Weights of a small CTC audio transcriber: adamw at rate 0.0015.
Rows from block 12, named by matrix and row number. Each number is 128 + 32 x the weight over its row's rms, rounded and kept within 0 to 255. All counts start at 0. Numbers have three digits each. After the name is the row's rms in percent of the matrix's.
# pw1: conv module expand (GLU, value and gate stacked) (model.blocks.12.conv.pw1.weight, 320x160), inputs 80-159
pw1.22 088:102166122107077152140140160136082079126113183160080170158110055130062156090100101183111069114146070148114090121089137138081052099034126162105123117114123094128134113139088145138153038132101087156170119110131137045087144163115115146154108145
pw1.23 084:158135046040061148153095185154168157143153186172141140153114111127175195158113099122100108133172095101154073150112102146103156163105135153133081094077136137081085133124156113096076122143113109177093074114097170105073108146118109087108178106
pw1.24 085:155121157108085112097133121149133084102112169132141093123145142115130144156135118163178142157214139121137142168157147065142136131134133082166114073062198070159118104127083119126117157156082188138189119089085146104146094127099120100091160097
pw1.25 088:143125124141129123163117103140081145091156147132161037132133104056142107124160119136124136107165135164141199152117096110128146117173189136117119085160133113123086106139113133174131068054087153108145094097192139114118195150093106156095152143
pw1.26 086:131149104153107132050139129129085136174147115179103135154165126119097125184140054169161142121120101065090118130089079139129094067127087132131149152101115156137143074171138139112165206184113107160127140117088152148174144095125097139117100119
pw1.27 088:103191112177156120107152155133132154132157088106123194124187153153093113122134138132091118119112140069069121149185117189078117201135145187154106160144064120132119151109132119084108104133147146072100137123107150116138137167121118076163093140
pw1.28 088:131110153165161084158123101079129101174116144187099108094142129174124067099180109096094153120119129175108137046186095126134079084120171164147135159103113117211187195132123139168160159129171157113061113111075073133117119117138096146127114120
pw1.29 086:103132124109188115082112084115150141110150054141097113178146136117100119124116119100080136165141187149114143132110166143178092137180126097122080182113111192153088107079140097093088153145160079174113122172169096129143127104121132154119062055
pw1.30 089:169136058103115086160165047148132116129118148183192053163098132026137179123130116122146127135165131119101150137134139118121115104115123125097080057101122140129158146124089080128056125135097087182094104143115160097072110179095141134093134123
pw1.31 088:149147113102133113093158135116043100159127091150083104155102136098143138144129120139186053119102098164135062153075134168116122172132121132169085086142115198097140108070121122160145111159105108101108159070140134123141109202084161120136098135
pw1.32 087:097161140116155119073092133176145165100171098128136125129094132131093098157134152127154111140072121057076152116084109110114094152068120143142110141116099136169096163099123085107119128133187101100089105184074150089099153142138144052130093067
pw1.33 089:105186085132119134139120138126055159155171146140116155129145183108136116036113106160160114080127067137099092121150163148181098094113188105180147108100163157138129107132139155125130102175103113116122148085146048094090118065070109133130136225
pw1.34 086:145206174124124148118226145162125146133103106135122147110130118153135139127115157144125124171141094066115169192143101181071176139103157102098106096134104119135165139147117141117134122129049106116110115129112120159163179178111150168175175148
pw1.35 089:132122131138148159136126097128128085160146195136225168173109128119105132110137151180129115166116194114119108068125132167154097125092098161159119126129112158106130122094199110122102150100179095128127188155121137073172137183139150151131136099
pw1.36 086:084142065160184075106162075118138117115106107087115157178214117152137049129089122167150092118144122092058137119136125149127089089165124115100120167137150160147184059168127106107118165095150086123110120133140143163134169173105097209147120150
pw1.37 085:091096093150107117166172096106133133123110164136144168105113130142088120134137143100133106117156144125099081115159130188117123127100198177169113090159146091089124166122096107129125038078114154164107097132135155082093110176162071197138192101
pw1.38 087:147152127065109134172152150157089153117160087119149153126113181150175121103105114159100114166150134132149109140151191167085177152108144141146117117178044100098106133128144136165132070154123108121110121181120126042115105227128118175159160165
pw1.39 089:146172099139107086155228045153109112105169114097093119120088171127098132141170096163142160106095182127118100121137122142096119165152110150143171137138118106094099080122063164164080085129169138180140136176139145092184129138149153178092169123
pw1.40 086:095119108086091177059121086168108111107130118136104097057047121122056133183099096130138129146093152131145093192100082170124090088113113134129110123136099177147162126145124156134154079132144092137041117113185124096066123113032136129144139108
pw1.41 083:101148114088119143148128128142068169119115093155152099119121160156104109183127091163197167163167142159126153160105128158151158117150132119120117118160128177105187111129135121174180124044150095138108179176122130113153110093091153146191129144
pw1.42 085:142099199162132134131170100115124134156111114152146131113186084114179138141154123069146183149126158168121105162114134159217141114153119103135140138166141138119185124078159113155168174075135131081116163101148158178151144169147207141116141100
pw1.43 084:122081121154105109084119133110096166113111103154111119153121116151122111196201100180166085154064089104145076145083104145137138099118136051139093151117091101103078070156129112083167170163106126131060076108123124173112157103135106138177129098
pw1.44 086:174128179128230117133126112170136159174115155132152173215188120189159180161108133160157144167138162054106142128132194155091146178107136094074152155198078138117173148158146106117121160213106063152160207122083152140159139106169100134141096141
pw1.45 086:136133085076137125213160123150162096102146181112174134156115120103182115136108135140119142151179145165131137168158111124083158125123123141150090069118108138076082110059118107144145100111178074146114105136182154119041145122137155154128137085
pw1.46 086:154101108166084069166149178196129082122113140177174122155151165149161138168135149152116117119126142138142098128118193131158176133134108103221177103153162075079073069123102075165095104138124126112152098125120137149081086097152109191077083160
pw1.47 086:106112090115103176132119123146090164142154162146105085138065150119109122163137105163137112156171133092159153133097067103132110099090139144113113122052175085110148100183116144165104126102153113127090112157080099104157102102101122113128109139
pw1.48 088:098157100156159108108103135103106156148085115092106118133132084110121180181076123103106134104112162106124116149101148210185154139129138119205182115096150105122133072102179158115095141156096144128116154155126103145109151115181127130149162111
pw1.49 087:120181053161091123155170142103101130139108143180093171150133129136127149158121138121132126147111151097114111143198108151120148128052153099103053118111095128124122125097176132103119100129132087178088108126084097149108085146072109152135133144
pw1.50 089:189104132085139117118114084091128142113130120113139144116129147125126142101174142125240174122153130139127126151124179133176129188132108106125146158158104152076149097110129150137145179146155116172154169179126127087159126130142192133160088113
pw1.51 085:141102147103160160088096091127175096152146116119138152106136138153074183165099118141127102135185072109170144115098145077153149108125142187134119161111057092073089098175095119127063136162156129100145184109103160135127152093090102140081088080
pw1.52 086:148155132116113125091158155119077125136127124151124140106194142071181047149125135159120144108148066140152115133157117137107112128204126179128145170148086126094115166143111147200136178174119144098074119127178141143182100126079139187105153156
pw1.53 087:144115146139127135143128163144115163191127107144117140151152173112116096174090127122083126091129115148140102122134169161111197122098101103162143082169046110066109122101099169200152131191120090126110114128181156148052085121081117150157129165
pw1.54 088:102082159114173087056115120107149126122182109011143084140094141116127153137138148083077140138074157159141174160139121135134119132145126139135153091131203150185180128145099115118103160148131209137133157123149121111125113143127119110119122142
pw1.55 087:137115127146106073112121106162141190151103122120125080130112162105149093111185096075170144099137102097100173114119100093149114122130153066141135121098168153143109078076159169133085166143107162131121132111135191232126096149125121118114132094
pw1.56 087:150148163166130172062117118142147099112045081144141164184124124188125170146117147080126107082112100168157144155109159167113131155107098131174127113193113083144144052118067091099130136159111139125075131133100172153187094145124141100167108065
pw1.57 085:173195141101125097126183145120156106088163177116143141073120130147095118107088143117117126141119161134134081107188152094093106161189147151227129131172137135166121122109135126145165164116104158086090179085113099100152115157160146135122175125
pw1.58 088:152095151083140104103077155056148120170084167145126145148143103121134150101120180135072131152080142165125108064119168079107137175147122156177106152104110111089151137130163116125153170153150162090159179097078063097133067091209108099147060218
pw1.59 088:127099109089109081137078165152137126175099242131091140160120094165143164118123172123129070178164119098122105109150146114088088135110165136110130124108177113160137186168127139111112153086155111081112154091098086132123105185112120131141116160
pw1.60 087:117169139124175153113100141066092131150144081079090184141101120137118139108159107105100131125143082110117127126107121145125078068099133142157158171093163111180154159128165217103131164149127119163114154091163071103169121142110138125150111107
pw1.61 088:135137132177148104118174134090162096139144117170125166101130125156061121108160130147128132107142077143113136081123149103094107045137186217145132131077099099132117121143106156149144125098110164186135125130127154090130131169177099150126153104
pw1.62 087:131124058143096080131211088127146072106125125181096148168132127127146068120098146125130141221139131148147094127117175139081086177058172132193181130110135124132101111102107126104161177114137176147156152102177149127193155180156197165115143102
pw1.63 088:107067168096148183103098135180149130125114182182128131137131140184138116100169156153140124211103110112148083107118149119137124072121075138130127161123122130154079133122136127113083125160157077075124063124128151088091107087127101096106112087
pw1.64 088:087142128144167151148187159158122119168101133135157092196158146108139233184049156164048092091123133107122107117131161081070105141145145151145181145071174163130103149155144105142121070129144097107121182174097158119146152161125145122113129173
pw1.65 086:144182107122115152151087125136097155161104074137161154153153197153114117160139134131103167164182125088135166100144135122144115101140088206152151242146088135109148092172152175151100189151162137119133179162163097118182134096145131156123140130
pw1.66 085:081089166180170122096181086062119152146116144137158140119170121122119044171182114126102157152134137099113132123159103213118083154118127108121164174094156104128151110057159121057174143114117193190097178100126121111152104123173163144144140113
pw1.67 087:142128097113107124083104140179129117074160109192128140145094152132183086129190111130172115148122104116149090179111184106116138115135085115193104126169165129160120151073118147193155103162136170141100138095180148124119098119100160151216092126
pw1.68 086:187185148083142212159146162102170121081171154102219152102099176141106087139176165137117139111174110101145153126122111076057106120147104205087135183109088151103138145108147141100116127117154095123090177193125120114091094158125180117072163113
pw1.69 088:168121102151106132161143133114069090173120140151122105102135108103118124151164132149152133144196097132130081119111064109159117078150136136171133104116107173109114158093150154198140146098152139112100108164186088152047214097097136115139143108
pw1.70 087:193135055122138158196140094123115131118160128100189104103111119119127122099142167135131133170183218093096172187173104099141150122109123168088070043177071167123090133107107099171104080129161117151144097200143166133127090168125110159169130116
pw1.71 084:155110154146157084142180127115076121168101076157092096104140131091185163128137151108110159090133125125065132104121209124173121141156116097176161118114137080133143114129101158128101162179080159140165135106133119184152108159114077142062108199
pw1.72 087:128166142092098158163091084132153137134133128154135142128159128104107084111137112055148157127124117177114151125108157109107047054097131132115123140130109087183179179187173156145116148123099118106188164125149109091113085083069131104091181112
pw1.73 089:126138102163103123162083120100070135101118084212117148137193128087128112109157122098122148038123093135168129111117193150189197102173102117155144166135104071082061137129165175187166117189103117134138099125147104121108122093145156175111098144
pw1.74 088:177131104105116177120073100119097087109137129105143154120022132132104117087091117047144122103121107100149132130106104127080107111054115133147128072108125159118157078110081168119140153100122131051142140114147094134121107165192195116232121110
pw1.75 087:163153037162165144128150098150119144081161136160131086173135144113099179161131127106183144126203144083141140185110082101070137130168082083134066178098123135106138127130100122157110133136104071142101091141173189119133099120098101133115043139
pw1.76 086:126128105078068178151136108100102142142101046146141132149134156125145109131150127106136123053125212192120144153131119163135149125104137126136105102177166126141117094115171182143180111145101121173117211127107130124173061060157193174155177174
pw1.77 087:073103109170125127131135167107070142178164087126113133095170196146110137106106113175124110149120147127093094090113126180161143110121061165093106139100160120079117099182125132113143104130107176123161096193134135144216096084149094193150136188
pw1.78 085:137133158140083076124163157143137122102049153089169111179121159155119136136104092136077138073095122147165122038138140062053147109092166112182177069144144144136148111111098114143111189137144161081099179137110078143107075109162148159119147159
pw1.79 087:127165097095105147067113113093128127120161047129098053091104142119122109107168058071095151129135139070110181127104115076157027077117129139111154104112138135174149120136122139143152098155099140089107200141211075094128145190115144116104192121
pw1.80 087:032138143077110127145141103121135123197136150159083127185076114090219128110118091084137097137110114152173111116137166188084152162093137106095144071146150124155092197107117124172090116112106132181092105147154142107065091136108095118169176137
pw1.81 089:128148079200111123085181163104093113071113139176072125131186113154122092157120152055070141146111143117122108179107111126081100144084054096169148168131077049084101114143188143108148142122167156096145112115148100103116104090132141200143096125
pw1.82 088:154088128172131073122075077157138188142125119136085119131108082086148117139153117128099142082063165088093147128075095118188156130138072041101133159082164149153133058157164125160128149112121118153185134190070227136151150120172110135116099177
pw1.83 086:107151157130208079092156090062078169140100064082126089106163158129119129093166134116111149132118116114063172106173123140131078152130212146078166146127138125144209155113160131114134102144125169134103165123136099135139188150125161102115167141
pw1.84 088:058098093145132124138149077127129174089122132162109124152080089127119103168210114129040151173092125081135110073167088110160083181154093145067154179116143164055105116086101085145135102093138146129118118096125135135112117143130115094078134115
pw1.85 084:186181145145139187103121203143133074097112141066168156112160152114112165101095162148114050146134134134129168146172165138105096140115082128143082117138104125132089076076128104090115118169116108086152091089143170138157141177123106117195127132
pw1.86 086:140100164170136132157122099101119102186067147123132158195191091110049162145109153104128131111126144144115081106184110125110100123060152066134148103130170109160185133140164118136133172121130136132122141056148121152155109151141150167127128099
pw1.87 087:112179134154135122131120137162185118053164148159080114112088101144061100113145069102166103119084095092073122107094083141108050072103078163125099138107118151200156086130075124135149164069108094114083104066122159115154142147094121083152147091
pw1.88 088:148089100155203184157108101180092075148110202055121052148111114117120131090050159102158076148136160145149183116110106172133133121171101115132089106107174149143150125117129106150110070144101110085121186125164141137160137191093077186118164129
pw1.89 082:051140128173137111085181148129104182161122135119170132129125140140163124173135151172140091209113142152135097111089158055123101125135113089138156123146150177134162137083109091185152148148148124124141144063129081084085154192107143087181122134
pw1.90 086:141105056118062106110117138129119108155166171163069140179097099109139092103168091118109129151102097146126054091113110106157107185092169061146077142120152139178102154091142129143141148117171147091119097122126096115138131140127078162088124122
pw1.91 089:129162156107125132098080097122114124095111114128076154148106121197083118096129154140117191183082133159176149098102167113175092097107104193129193146153117116117175118124090115135149176131184126117139131161152053075208103111115070167139128107
pw1.92 084:119051128174152079109105060133141109184139069130133096097139123154129120130107130110096140132156175117187121140112132131139173129112182127123117155191132152135172122132100116128119122166142128076173145124137171096134143143153137124161128169
pw1.93 086:190146167098110154192102089125120162173158195135138130108095109095165113127160179101138171159078166159170188150110126135112157104069087085105063091157068122149196083080091158183160161130095101146084169106119105132127089087134121115153111139
pw1.94 088:150064110153127128088165125150091124110093152155117127163151107103129163125104137144159114150151183046176086093086073109038083149108074105134136141125098144156131116144103142133163194146177140174118105099147131194159159124140157104195139118
pw1.95 088:125100124157172111106140121094112110125112203134172111161109123081114185143079167115143124125155179111166126205112106169141119122220132096153141119156125162130163170161049073118142130147103103131116050095138143140098180147094082111184151158
pw1.96 084:142116147180089111137103099133131155110090100144048097135123079099134114112135139152145119061072115186162162176074088157176130027047093137132111160073119080183088137100144181111217082162075162094115137151105163138142122078076138083136065138
pw1.97 088:099132142121117116162123078098186127109164087118138114160138128116161191173070088127107140128084152136165112152106173118152163171177133098165088129091162159130123073115107116140093156102166085173073125136154135139063106107127122139127114108
pw1.98 090:167059134172119059138095102102118178116198128080076085130148099093156150109136075137087087138105121110147193147122149109100128125156143101064139160110162084140112137135140133173081143176132105131150175119171136096077154152080144114089155125
pw1.99 086:089139121103111132151110069108138177135110154173173132116132169177080062145182118100149167104130089100121120073126184068153125058095123095129198130120136110128130138168130172134116135142143212174168150170110129155128073112140165152117171113
pw1.100 087:123113112110132129116116158157129078204151113147067087142183122133148054102153063115101100144087108121144131110136131132163161121134127151066113169096054115122072141132155142196095114107152139108138152169151153129145193135134140187097171136
pw1.101 087:080126103101153142118084093142074166094102084110086082164156116121155123116119114095119157134127124116134209137116118050137148116154096105081113139110142161135140130168110119164087154119112113077180113146154101158112172118100134075119158129
pw1.102 088:139135095108100128145172069161135108077107116179138061114100140157041128160096050117139164109179120152128107170133097126110139103115108145115118108145127107132120098145097161131146105095131112165145130140172208100138134139112191153122155119
pw1.103 086:115133153064144120112128110138145104101117148055150091119132126171102078190084127143090143115165148064136109163153098133062078116136198112132119156106121156143166161112100150138143118070151139129121182077106124093150167158095183141149168129
pw1.104 084:152129139068104127125202141115150153178152094142127089112152103073139071121149106175191141184161111153142138101108105161076141152085165174059118177121145139127089070102209144132096112138147116176124158137120166141151142077129108110138173112
pw1.105 084:095158189120098093046136137169098173085131154092157097093115129102146089071116164139078118117121154130146086140135140122179105131203113139092175119177163174099076131103094127127057132146136124101141085126154122114145070181105124133173184110
pw1.106 088:158226066177146130145113152060111110166120128128163138148137161138142119112147074117098096087147080096088147139120156045170077114163087124161065157081117164116095121148165133140141166119162105125104169177108126145141126181132153158141140123
pw1.107 083:121114094135164141119132129092119114157153078133132071133132083123122140166131092140096130099114126216107162137091110084104150103137107089105081156101049151155126132174128085119127126138127092116125187123114129120112161072080154143052051124
pw1.108 088:106120138129112166139104123135074098161144119197115127117112141077181132114157183163123227109143088171154144050131106021148122113106183174113111128080148159173137123178098145129157116135139128173106155168098097173125093081153136141097100176
pw1.109 084:115184115177136106093137132116143071136065201076112211124159115166104123101103143123137080132088137153089130091141180170132117165130124137143131117154157130135134120093086146143144174131117073180122166083158073174136163087120191154149116091
pw1.110 087:125175103102113076139154136170070137149146143127096148166149172143072129095134054146151146138144149083149165136090130161181100167108077184065107154125171064163108123143107134185144137162115131138132168117107132105155145148123146136094087078
pw1.111 086:130066152110121099131107089131209081191159134170147163143137142148097152082146085160090134164067126192141041073123158131170203164116115137171139079138155149130137090102103092141129149147146100155183078137133188146087125126171097117106108122
pw1.112 088:109147171135138036105119110072114142130131142070085142161102126114106204134117128157100067115086111101114120085122109127147133159171150098108175120089178189127154122131099118136159177145110100213140125149101104144132180118162111110145136203
pw1.113 091:138158060169122101109111133159132155133158093121194133097121200156098153151157146177082131172136127141091123142120149103126120120168138169129056084178143194115153088084103028089079137131151114058097098154139077127056165093126151110149095110
pw1.114 085:110118159124136128116115143108127090117065114109088162101124138171111141135118108053078166052115118156142132165106117156170106153102170165153169149173148124157144131108124177097169107147151192150119109140079128133131139134101157137098162069
pw1.115 087:128093127122134123136106104128124119153156117169085097082104153161109083144083113135087117136139114109154117107123097143140141130184125159121152180128152184085109147151123125133128144157150136091085080194207111125103163103112154126101156111
pw1.116 090:135124083092126096172151137147054144154186120068089144096082193145102098122107103148108126130172168039086142162156102141114103164116136132053091155171115129117116077117095128146117167138128082128119160184143106147104148113085119170105135179
pw1.117 083:123145130134134130171120119115111134132132122111105071138141119157180124092119137110099110106157106158115186098137129125143167107144147135113184109088164039147138167183121178187157096147068140142114160147111056114167110172118108175120133211
pw1.118 085:139142126136139129179146132160086053103110132148133074117132123135162125123143153154190113175196099116145095163132116062093159067141116060134090061143150188162113188105121137140140099126100092138093146148166132164168174242132147208183130114
pw1.119 085:140167163160139107122134138111120151110125114128108132121151150139135166118156136138131116097098130121114214140166153146197104145130121091042146158124154125144166095153144159094149175164120089133167121159041154181202077119169126156121088156
pw1.120 088:098157113109098129123114135080174133126084126157143144176166160172145140133140152042184186110113126197121145144157146083101122084129146134108103131164129083168185105163110117161128109128092159178143052120088096164147136109105092077120102118
pw1.121 090:090105068158148159154147102149140161069130144121142074087059086127108134136193156149102139165165099064102143113173094127180193149140116098101109159132155169155103112119062140175114116127121124186118123166156095204201145168143091133060058136
pw1.122 085:110108056100132086094101061109073130112133112044081121133063090128122110083113140164097139172158157148136142154089086136137151137105116143163081074100201124174118118075129114063124059195131143113126127126203047102125154157101149101169180095
pw1.123 085:056135064146116115141137105117115115120114010142069132167110111168102156100107131091083153111126131147123102071114149147091138190114139170183166104170139124166147138166125150150071049095154098163101140120163123136139158108140081082146131131
pw1.124 082:115084174101157179104105144151111113155117133066151082085054144100096163132090222124131132142131175140123126157102106152105141116142133116153187111178180141139147180117136150171189098194091121135152173139154106111110147164160108100178131123
pw1.125 083:100076143105125126094082159113156108153130126140109143164117123156176169168096150051163116122147111132172146173103131152124137190097146141095094088122157086062064141141123070118098144124105146154188092119149181111038129144123122088109176078
pw1.126 087:100119147120104150124148142163129149134094125126143117113125122112071114108067158140174157131157163161130114109092115157101125137128099146202173112141153130144140119117131177133114168163094149135109200091149088128208040077144139157163158120
pw1.127 087:087106152161077138117092190149133155083141086118097121100114071167085153167151093137111062108088120130107125124083077107153124124136104165121110189090134156179079143139100182150121167114118164147110109061168153139178127094157137091134122121
pw1.128 089:138153121107163129183127131130066119142114085166128125145135162128117144163151160162149147107140202096113141204124151144182150130106070131071065150158128174047105096142140112145162035140115023155120140165104163138106136143123111188160110109
pw1.129 088:135155142114142104113122124127124174212140135177084133187180101131150106099135142101103140125092175097089169100143167126127160156096160088100163136065101092130138121154199128138120086130067127183139173214097123165118045116125120133107087152
pw1.130 087:104153075113130155121086140131165095060086159108086145165161122141125163086059146194112073155148144139148057118131113087057084081168092173133135112106186162149126142057127107124171106154165079119138132142190147125141166168121161126177138075
pw1.131 089:153143201130136112140151150126161156169159095164116101090124125074199072187117158142132117108127070104108118143130115149083145091135138094194139131107135138112124161125157117180119120149110163121115115088158152109033144143105082087109186198
pw1.132 085:127106190146193104094150135112146157107082154064146084098125135136080147116103132095134132157125139158148218082162114106116108092185076162078183155103156105102160131148107101099084150138159152120110148147115041134181157100149163123155124068
pw1.133 086:148110119132056068106091166154163156162111141122102160143085163212112117099158112127099123154157094147116080035162171121109117129038178087158167108139146072155080083112138179116138115127141172168172128121139129203090082115149127111117109132
pw1.134 088:094107118166140032132044131151113088107067140109140105123134148163086129114171108123076097112122144109164137088150159073176156085168137091164162147116118116108101115111141117175101066157128121092142149086126083113125149087128179189145122082
pw1.135 083:127170150167149110116128148062160149189114119109098151106145082125113111121131170184062159140076103134114087056149129086132106139080156181204156143089124176151214133112200152108143163138165129088138165132088086118096152118136087098122089182
pw1.136 083:088138079152089148157151120131079117109121113071055114098096117146105110079097148137140093081126150132144125155123136137133171079117076145168144109125109097143109110110149210132245060175071112124089155123168100114140143128132155190141104201
pw1.137 084:136160194139122075113133159142176143133082112110152142161119116122127145130128135113102173122150108105120139137110127071098166111162155164137137097114166085098071136047119126085127151156091175136153119170156146109129122157224159134156122037
pw1.138 085:151166071158163135120115170128121088197143122182061176122139118104108140055074157095133087125146131162110073136120159102122143123128137123153122159137137156127164154092148092102130134127149098113168095164177146108153180178143102141096089135
pw1.139 086:151127093097095164174088162139099115088209156170128079154102158137144141104120152068161172107158167207139116151148152155098161109089081125142115104120157108148074150112204159133182110082120183173112089184134101124134095067112147092179086152
pw1.140 084:100101142176172084146161124085129131139109152141136159138142149127089112123124133079156168111139060094089163140050112087140083130147132145126131181107195104128141122127132126072143124135151154128153104093086135111135159160116157135077093104
pw1.141 086:161181088110155153141080128092104060097133155101115140212155136151070102117157150110120184086151108119146149162131134038079077113138072110134064156118121130125149135111181127128160098133158069120143161062132128086117139177107160165127086099
pw1.142 087:195096118127124192161110122182191088138106141163118080183111118102092170153108130098115136122135151144123112096063097101114159118098103094213147094121162111129139124150165153136109134100103113095137153116107152172162131020169083091082166137
pw1.143 086:167155086108096072148109169176108141149118167156131117232123130125226151143098087090102095121150146105149103127100136152096151114143123100167143094116127120073102150100129069176092141173104121109117107150165121134088142085118092098112168137
pw1.144 086:130071155180181141162192168141124081131155102114189132142160139053151130073084132125135123175096180126156152122174130182133156165163109131129137088180130153105152141109101093105094085126073128101163110124154140081122191199172099123122162140
pw1.145 088:116159102128118129140108108143130146090150135163162101128086128094159112144171085060088167147145147144115097141106134121157151102152123107105180140132103113126096102201133144178119191093103136171122078121128135158145152104141176142157127112
pw1.146 087:131148153134061131149120157145106082100132186139157073083103131073142088077117119095114125083162123173138197123204101119121098072149187113056111110108145141168134086104106109165156139121096120153123130132139092095113147131088151165103183161
pw1.147 081:146170191128180192143129155100157145100155133129145127118104145119099127120176116137175156121163114056097162104160114121071056092149138126099170147109102135125120169148182147063077146105109096116087159171082131109132091162111145134133150086
pw1.148 085:135136092134093079173165074142115142132092143137116112195130082151097142135070154082060103089074116137097086094103137081099171139150117078149149077157165116147132117141054086210115147083111124120082120077074118150095129162150158129084132131
pw1.149 088:196134161111184151141134206158099093135169167132158192157140166157194144106104160154149047107155137139166100184104197161084124089168128103112142114119088133110104146153116071167103151122160100115109133084141164121145121119062115146111107146
pw1.150 085:140068096166111142072108115179132113156084092112090119096113107110102085129130176151141125129073156105161129140105080150120106071133114160185113086112122135140125112099106147124164136130119166069098124143180137104081176175138104133137138133
pw1.151 088:126103135184143207149111105179107142113131141154181115085116154113136183147177136085158100087122137102105159161090094137159092083196102103093115152139102199137138129166098105174094170102078090107139103121171146145113145103079141106098170095
pw1.152 086:131183208113091085125133139139128115116098163134123143178140121140130111151120114045107160107100101160151172098132172155109133127139150102111167056129135113137150139128118107116125193131080139152143150118134083134090087088121146124116141131
pw1.153 086:132117128095129099102143082074134102105174159072153163112148121144182132090129116156125101142092144124113151151137136177127121176134160193088049128110093132172169146114109061076139138138150130119092123078087183093122154129094108098146138116
pw1.154 089:080136079060102138092165110114121168144198175116141121062106085126146095083174113135148084167105114170092065147107149105129137138103159137134050113142097134167120180071154159107098166101175144115115140159177081117073103170144169144145165156
pw1.155 088:145146076081083131127160051181124181118128144192147105073135120090121164159098145145155191116162140131115086124091110114080110112096158142118129128120081100107127150145144195160121150163128127117100126115092115107063062081085157087155141128
pw1.156 085:112160126162074095102132116083169153149130165154090136188102120149179112157193094086131118127127114141098107112106126149149070152100140065121160176045149131195158109119222184144115124095096148127133118103021151166150139130146104113083124118
pw1.157 088:157134124147149095134075110086169182117156117134179156149166130102162128067164163143127081112119166118083158099150153069166152074165089127118101144121157144122130137145149120140082080161139107119162080167099188124131144169122109100105129106
pw1.158 086:048187098152091067122183115117114184081155110088098139143154101107140099098121126140100113160120147094137168146183130119164138161172122163068093125100138123122083113109055096120099090124132088136101110181092120073130131211073110122112121157
pw1.159 089:069148142148095150105183174103140133107099041122096111118106148225085100170124028091186094106139046165165165100142098183132133129105128166092160132125128110120098099144117174099082158126109133201082140143151117171208049102126109140102144133
pw1.160 122:167124083040158144155093071106090126131198201163153074153108153090142184135104122099147134111125145080077119185124144136126102137177125155131074070092093154125130136171065091151125152111117124085104147121129183034080118182070134096107170120
pw1.161 116:150138079054099136121097148175127083119121116115136133139160112102096092105072118172157112098123126122112108149093113162084135084167063146093090091124159157159101126086157107125164128177122090150099134080155157118098082108099153150163152088
pw1.162 123:139129134094106122096075103177099096107177186094132124158063098141159101135095119098115139170113149081108132186060077113117111124166088150137081131085129131126113082096075070155129138110088120114159089076161181074112189110110067054123185083
pw1.163 113:066132072103118153128184162100079064116160105071124142098092113133123159111071175129113065150148177114133105202152096122077107138131145205111088077150107165105123188111101084144130038110105133098130157116159093055124148183108122142154176151
pw1.164 086:099125143113122083166104127074096210135172104141145096103084080112142131121182085106057163094119090108117144132169114118149169176118237110092134135087106115136188172166129125133129137077111139119105108186053110135072131098105143097107116170
pw1.165 120:144182160089115120067095190124124115111098134121075150145099067135146134159144118091153108096091122154116163159099128098138122149106078086106089095140158124175126081086139071143128158163123122121191093100108129145102083136136108037173066116
pw1.166 105:133080122142143145076143150161125101126109159080094125109090088075097181131106101148182042091047116099136147136113097114149081130137107121114081106137156171198152129125123104137092193146128111101122102139121164140150129183119117106121129087
pw1.167 135:137138061123103122143113098101098161108160169152110147148127065120155124088160106157095097148125138093052115124142109077121107114130187152072097082082126143143133140132155103114116083079121128150138108090151141102095129178141123128143099132
pw1.168 129:103112141170119142123085110147136117092162160137128160091086069064140067132159154126099175160090101123096085158115038090151165092164100131118101142123104164141132103088079080135146139088107134113146024111170152136094209161139116102148097022
pw1.169 126:164084061106136122132052097136108122088140183104129151104040146190096102081167093143106093169118156126117130145105132103165113087127114174139052114138135153158108087089063082175170118138157127086119135099188115126112136132128115119171101046
pw1.170 095:184157157094077147125098088117130143063138161104170142118067130127185072144135113143145148123125121180140137126111123110089110073121124209160123083131077086108138108121113066193167141070117157109126136073155133052108140084133130077123170088
pw1.171 117:144132165122109165143097109138130093095111131162138154138121146116113155115183140153155096082062157175178165145070141106153116115168129131152080145150078160164112099101049098158202134150142122100116090101150181131054178118132109144158106096
pw1.172 116:167110120135150143143073109121072109114133161147084076108093136110132168092135148157146120167130147127116171150098125092161128081140096155152135170122095134120099091144118155195206102117133139114165150129200156157138186151156107120181083115
pw1.173 091:115159156122118152140151148040175134130179077161168173107224127102173089126184076150116123070125134159124121147110116139190093145227076159109124175152157181121125121113146111137145133129121078123127128174132182163101116116144150139074136111
pw1.174 123:150109125125112122119082077123151118094145175150164095112116126090138141082149148116169059161110175191099139090089099100137111149153122107150055121127112219199141127082106078123174118150115111115115114088122168158110135105127087084137099102
pw1.175 119:117117109168127141111078135156152176105113125131091128118127146137109156163135106119114124083099127110165201081133095115167115166223105136097109155149137174114073066168102160157131134153127152125140102080152160176080131139132127115123067112
pw1.176 104:178108192142147170157144124142133083176120148135148157124124120135127059104110160149135132149107130187185120118118111116117164098148107167162099090164101190175176215094129065151106094150120116087088143136186091140129142146120111161126133085
pw1.177 109:147152077112087142112105124163134120106140201127128143146142139177070090167186102120167146140134084112100135118145090123072064080095082096087120148068111132133151100116189150127152178113097089067117167139057115129110108114103120136100133094
pw1.178 122:130118182119075148133053168141164095098129182130166116064102116109149122132130137105151178127137168167121127147145048134094116065144101165132097061105119149164141133062114094144147110084104168096114070146173126080071118124082135064141145040
pw1.179 108:082110122153176064108130126099126074076108140037107109150089125176103101122140163155095056138087176162145123164117097125145113102150098157138105091168129200096126101065154090120161099149157130135118135137182112106139160229160143161173151087
pw1.180 103:132101098122100110135053142123118103112203199160158099124099125081171096172203122177193107139199117092096161071138078075140133109176140127112153099056169162108164126120113083160152090095123097132071136137167121111094160150129143144101091110
pw1.181 111:116100061125132131079091182087080093154174159115131187108147157136167115115138117135141067108071153074039118160091051160156091083138121158090075162106121128153146142181102100093203148156136166101111075069091159080081153142069111123123136120
pw1.182 113:108144122140086093087086133139099073103128190141088187123093084141094116086137082179171070150112081123082154115116116137131070121096125163105081133113149124139147080131056089127147118118102101081133143079161138111119182138131118122199082120
pw1.183 088:180103108126086074122089170090076168139099164127105101142131148082211143098158154093075115076112133127156166162134126111116151105164181075117104129102112115188097150102141165161144125178105216120108100088078132168069165121086117103130137146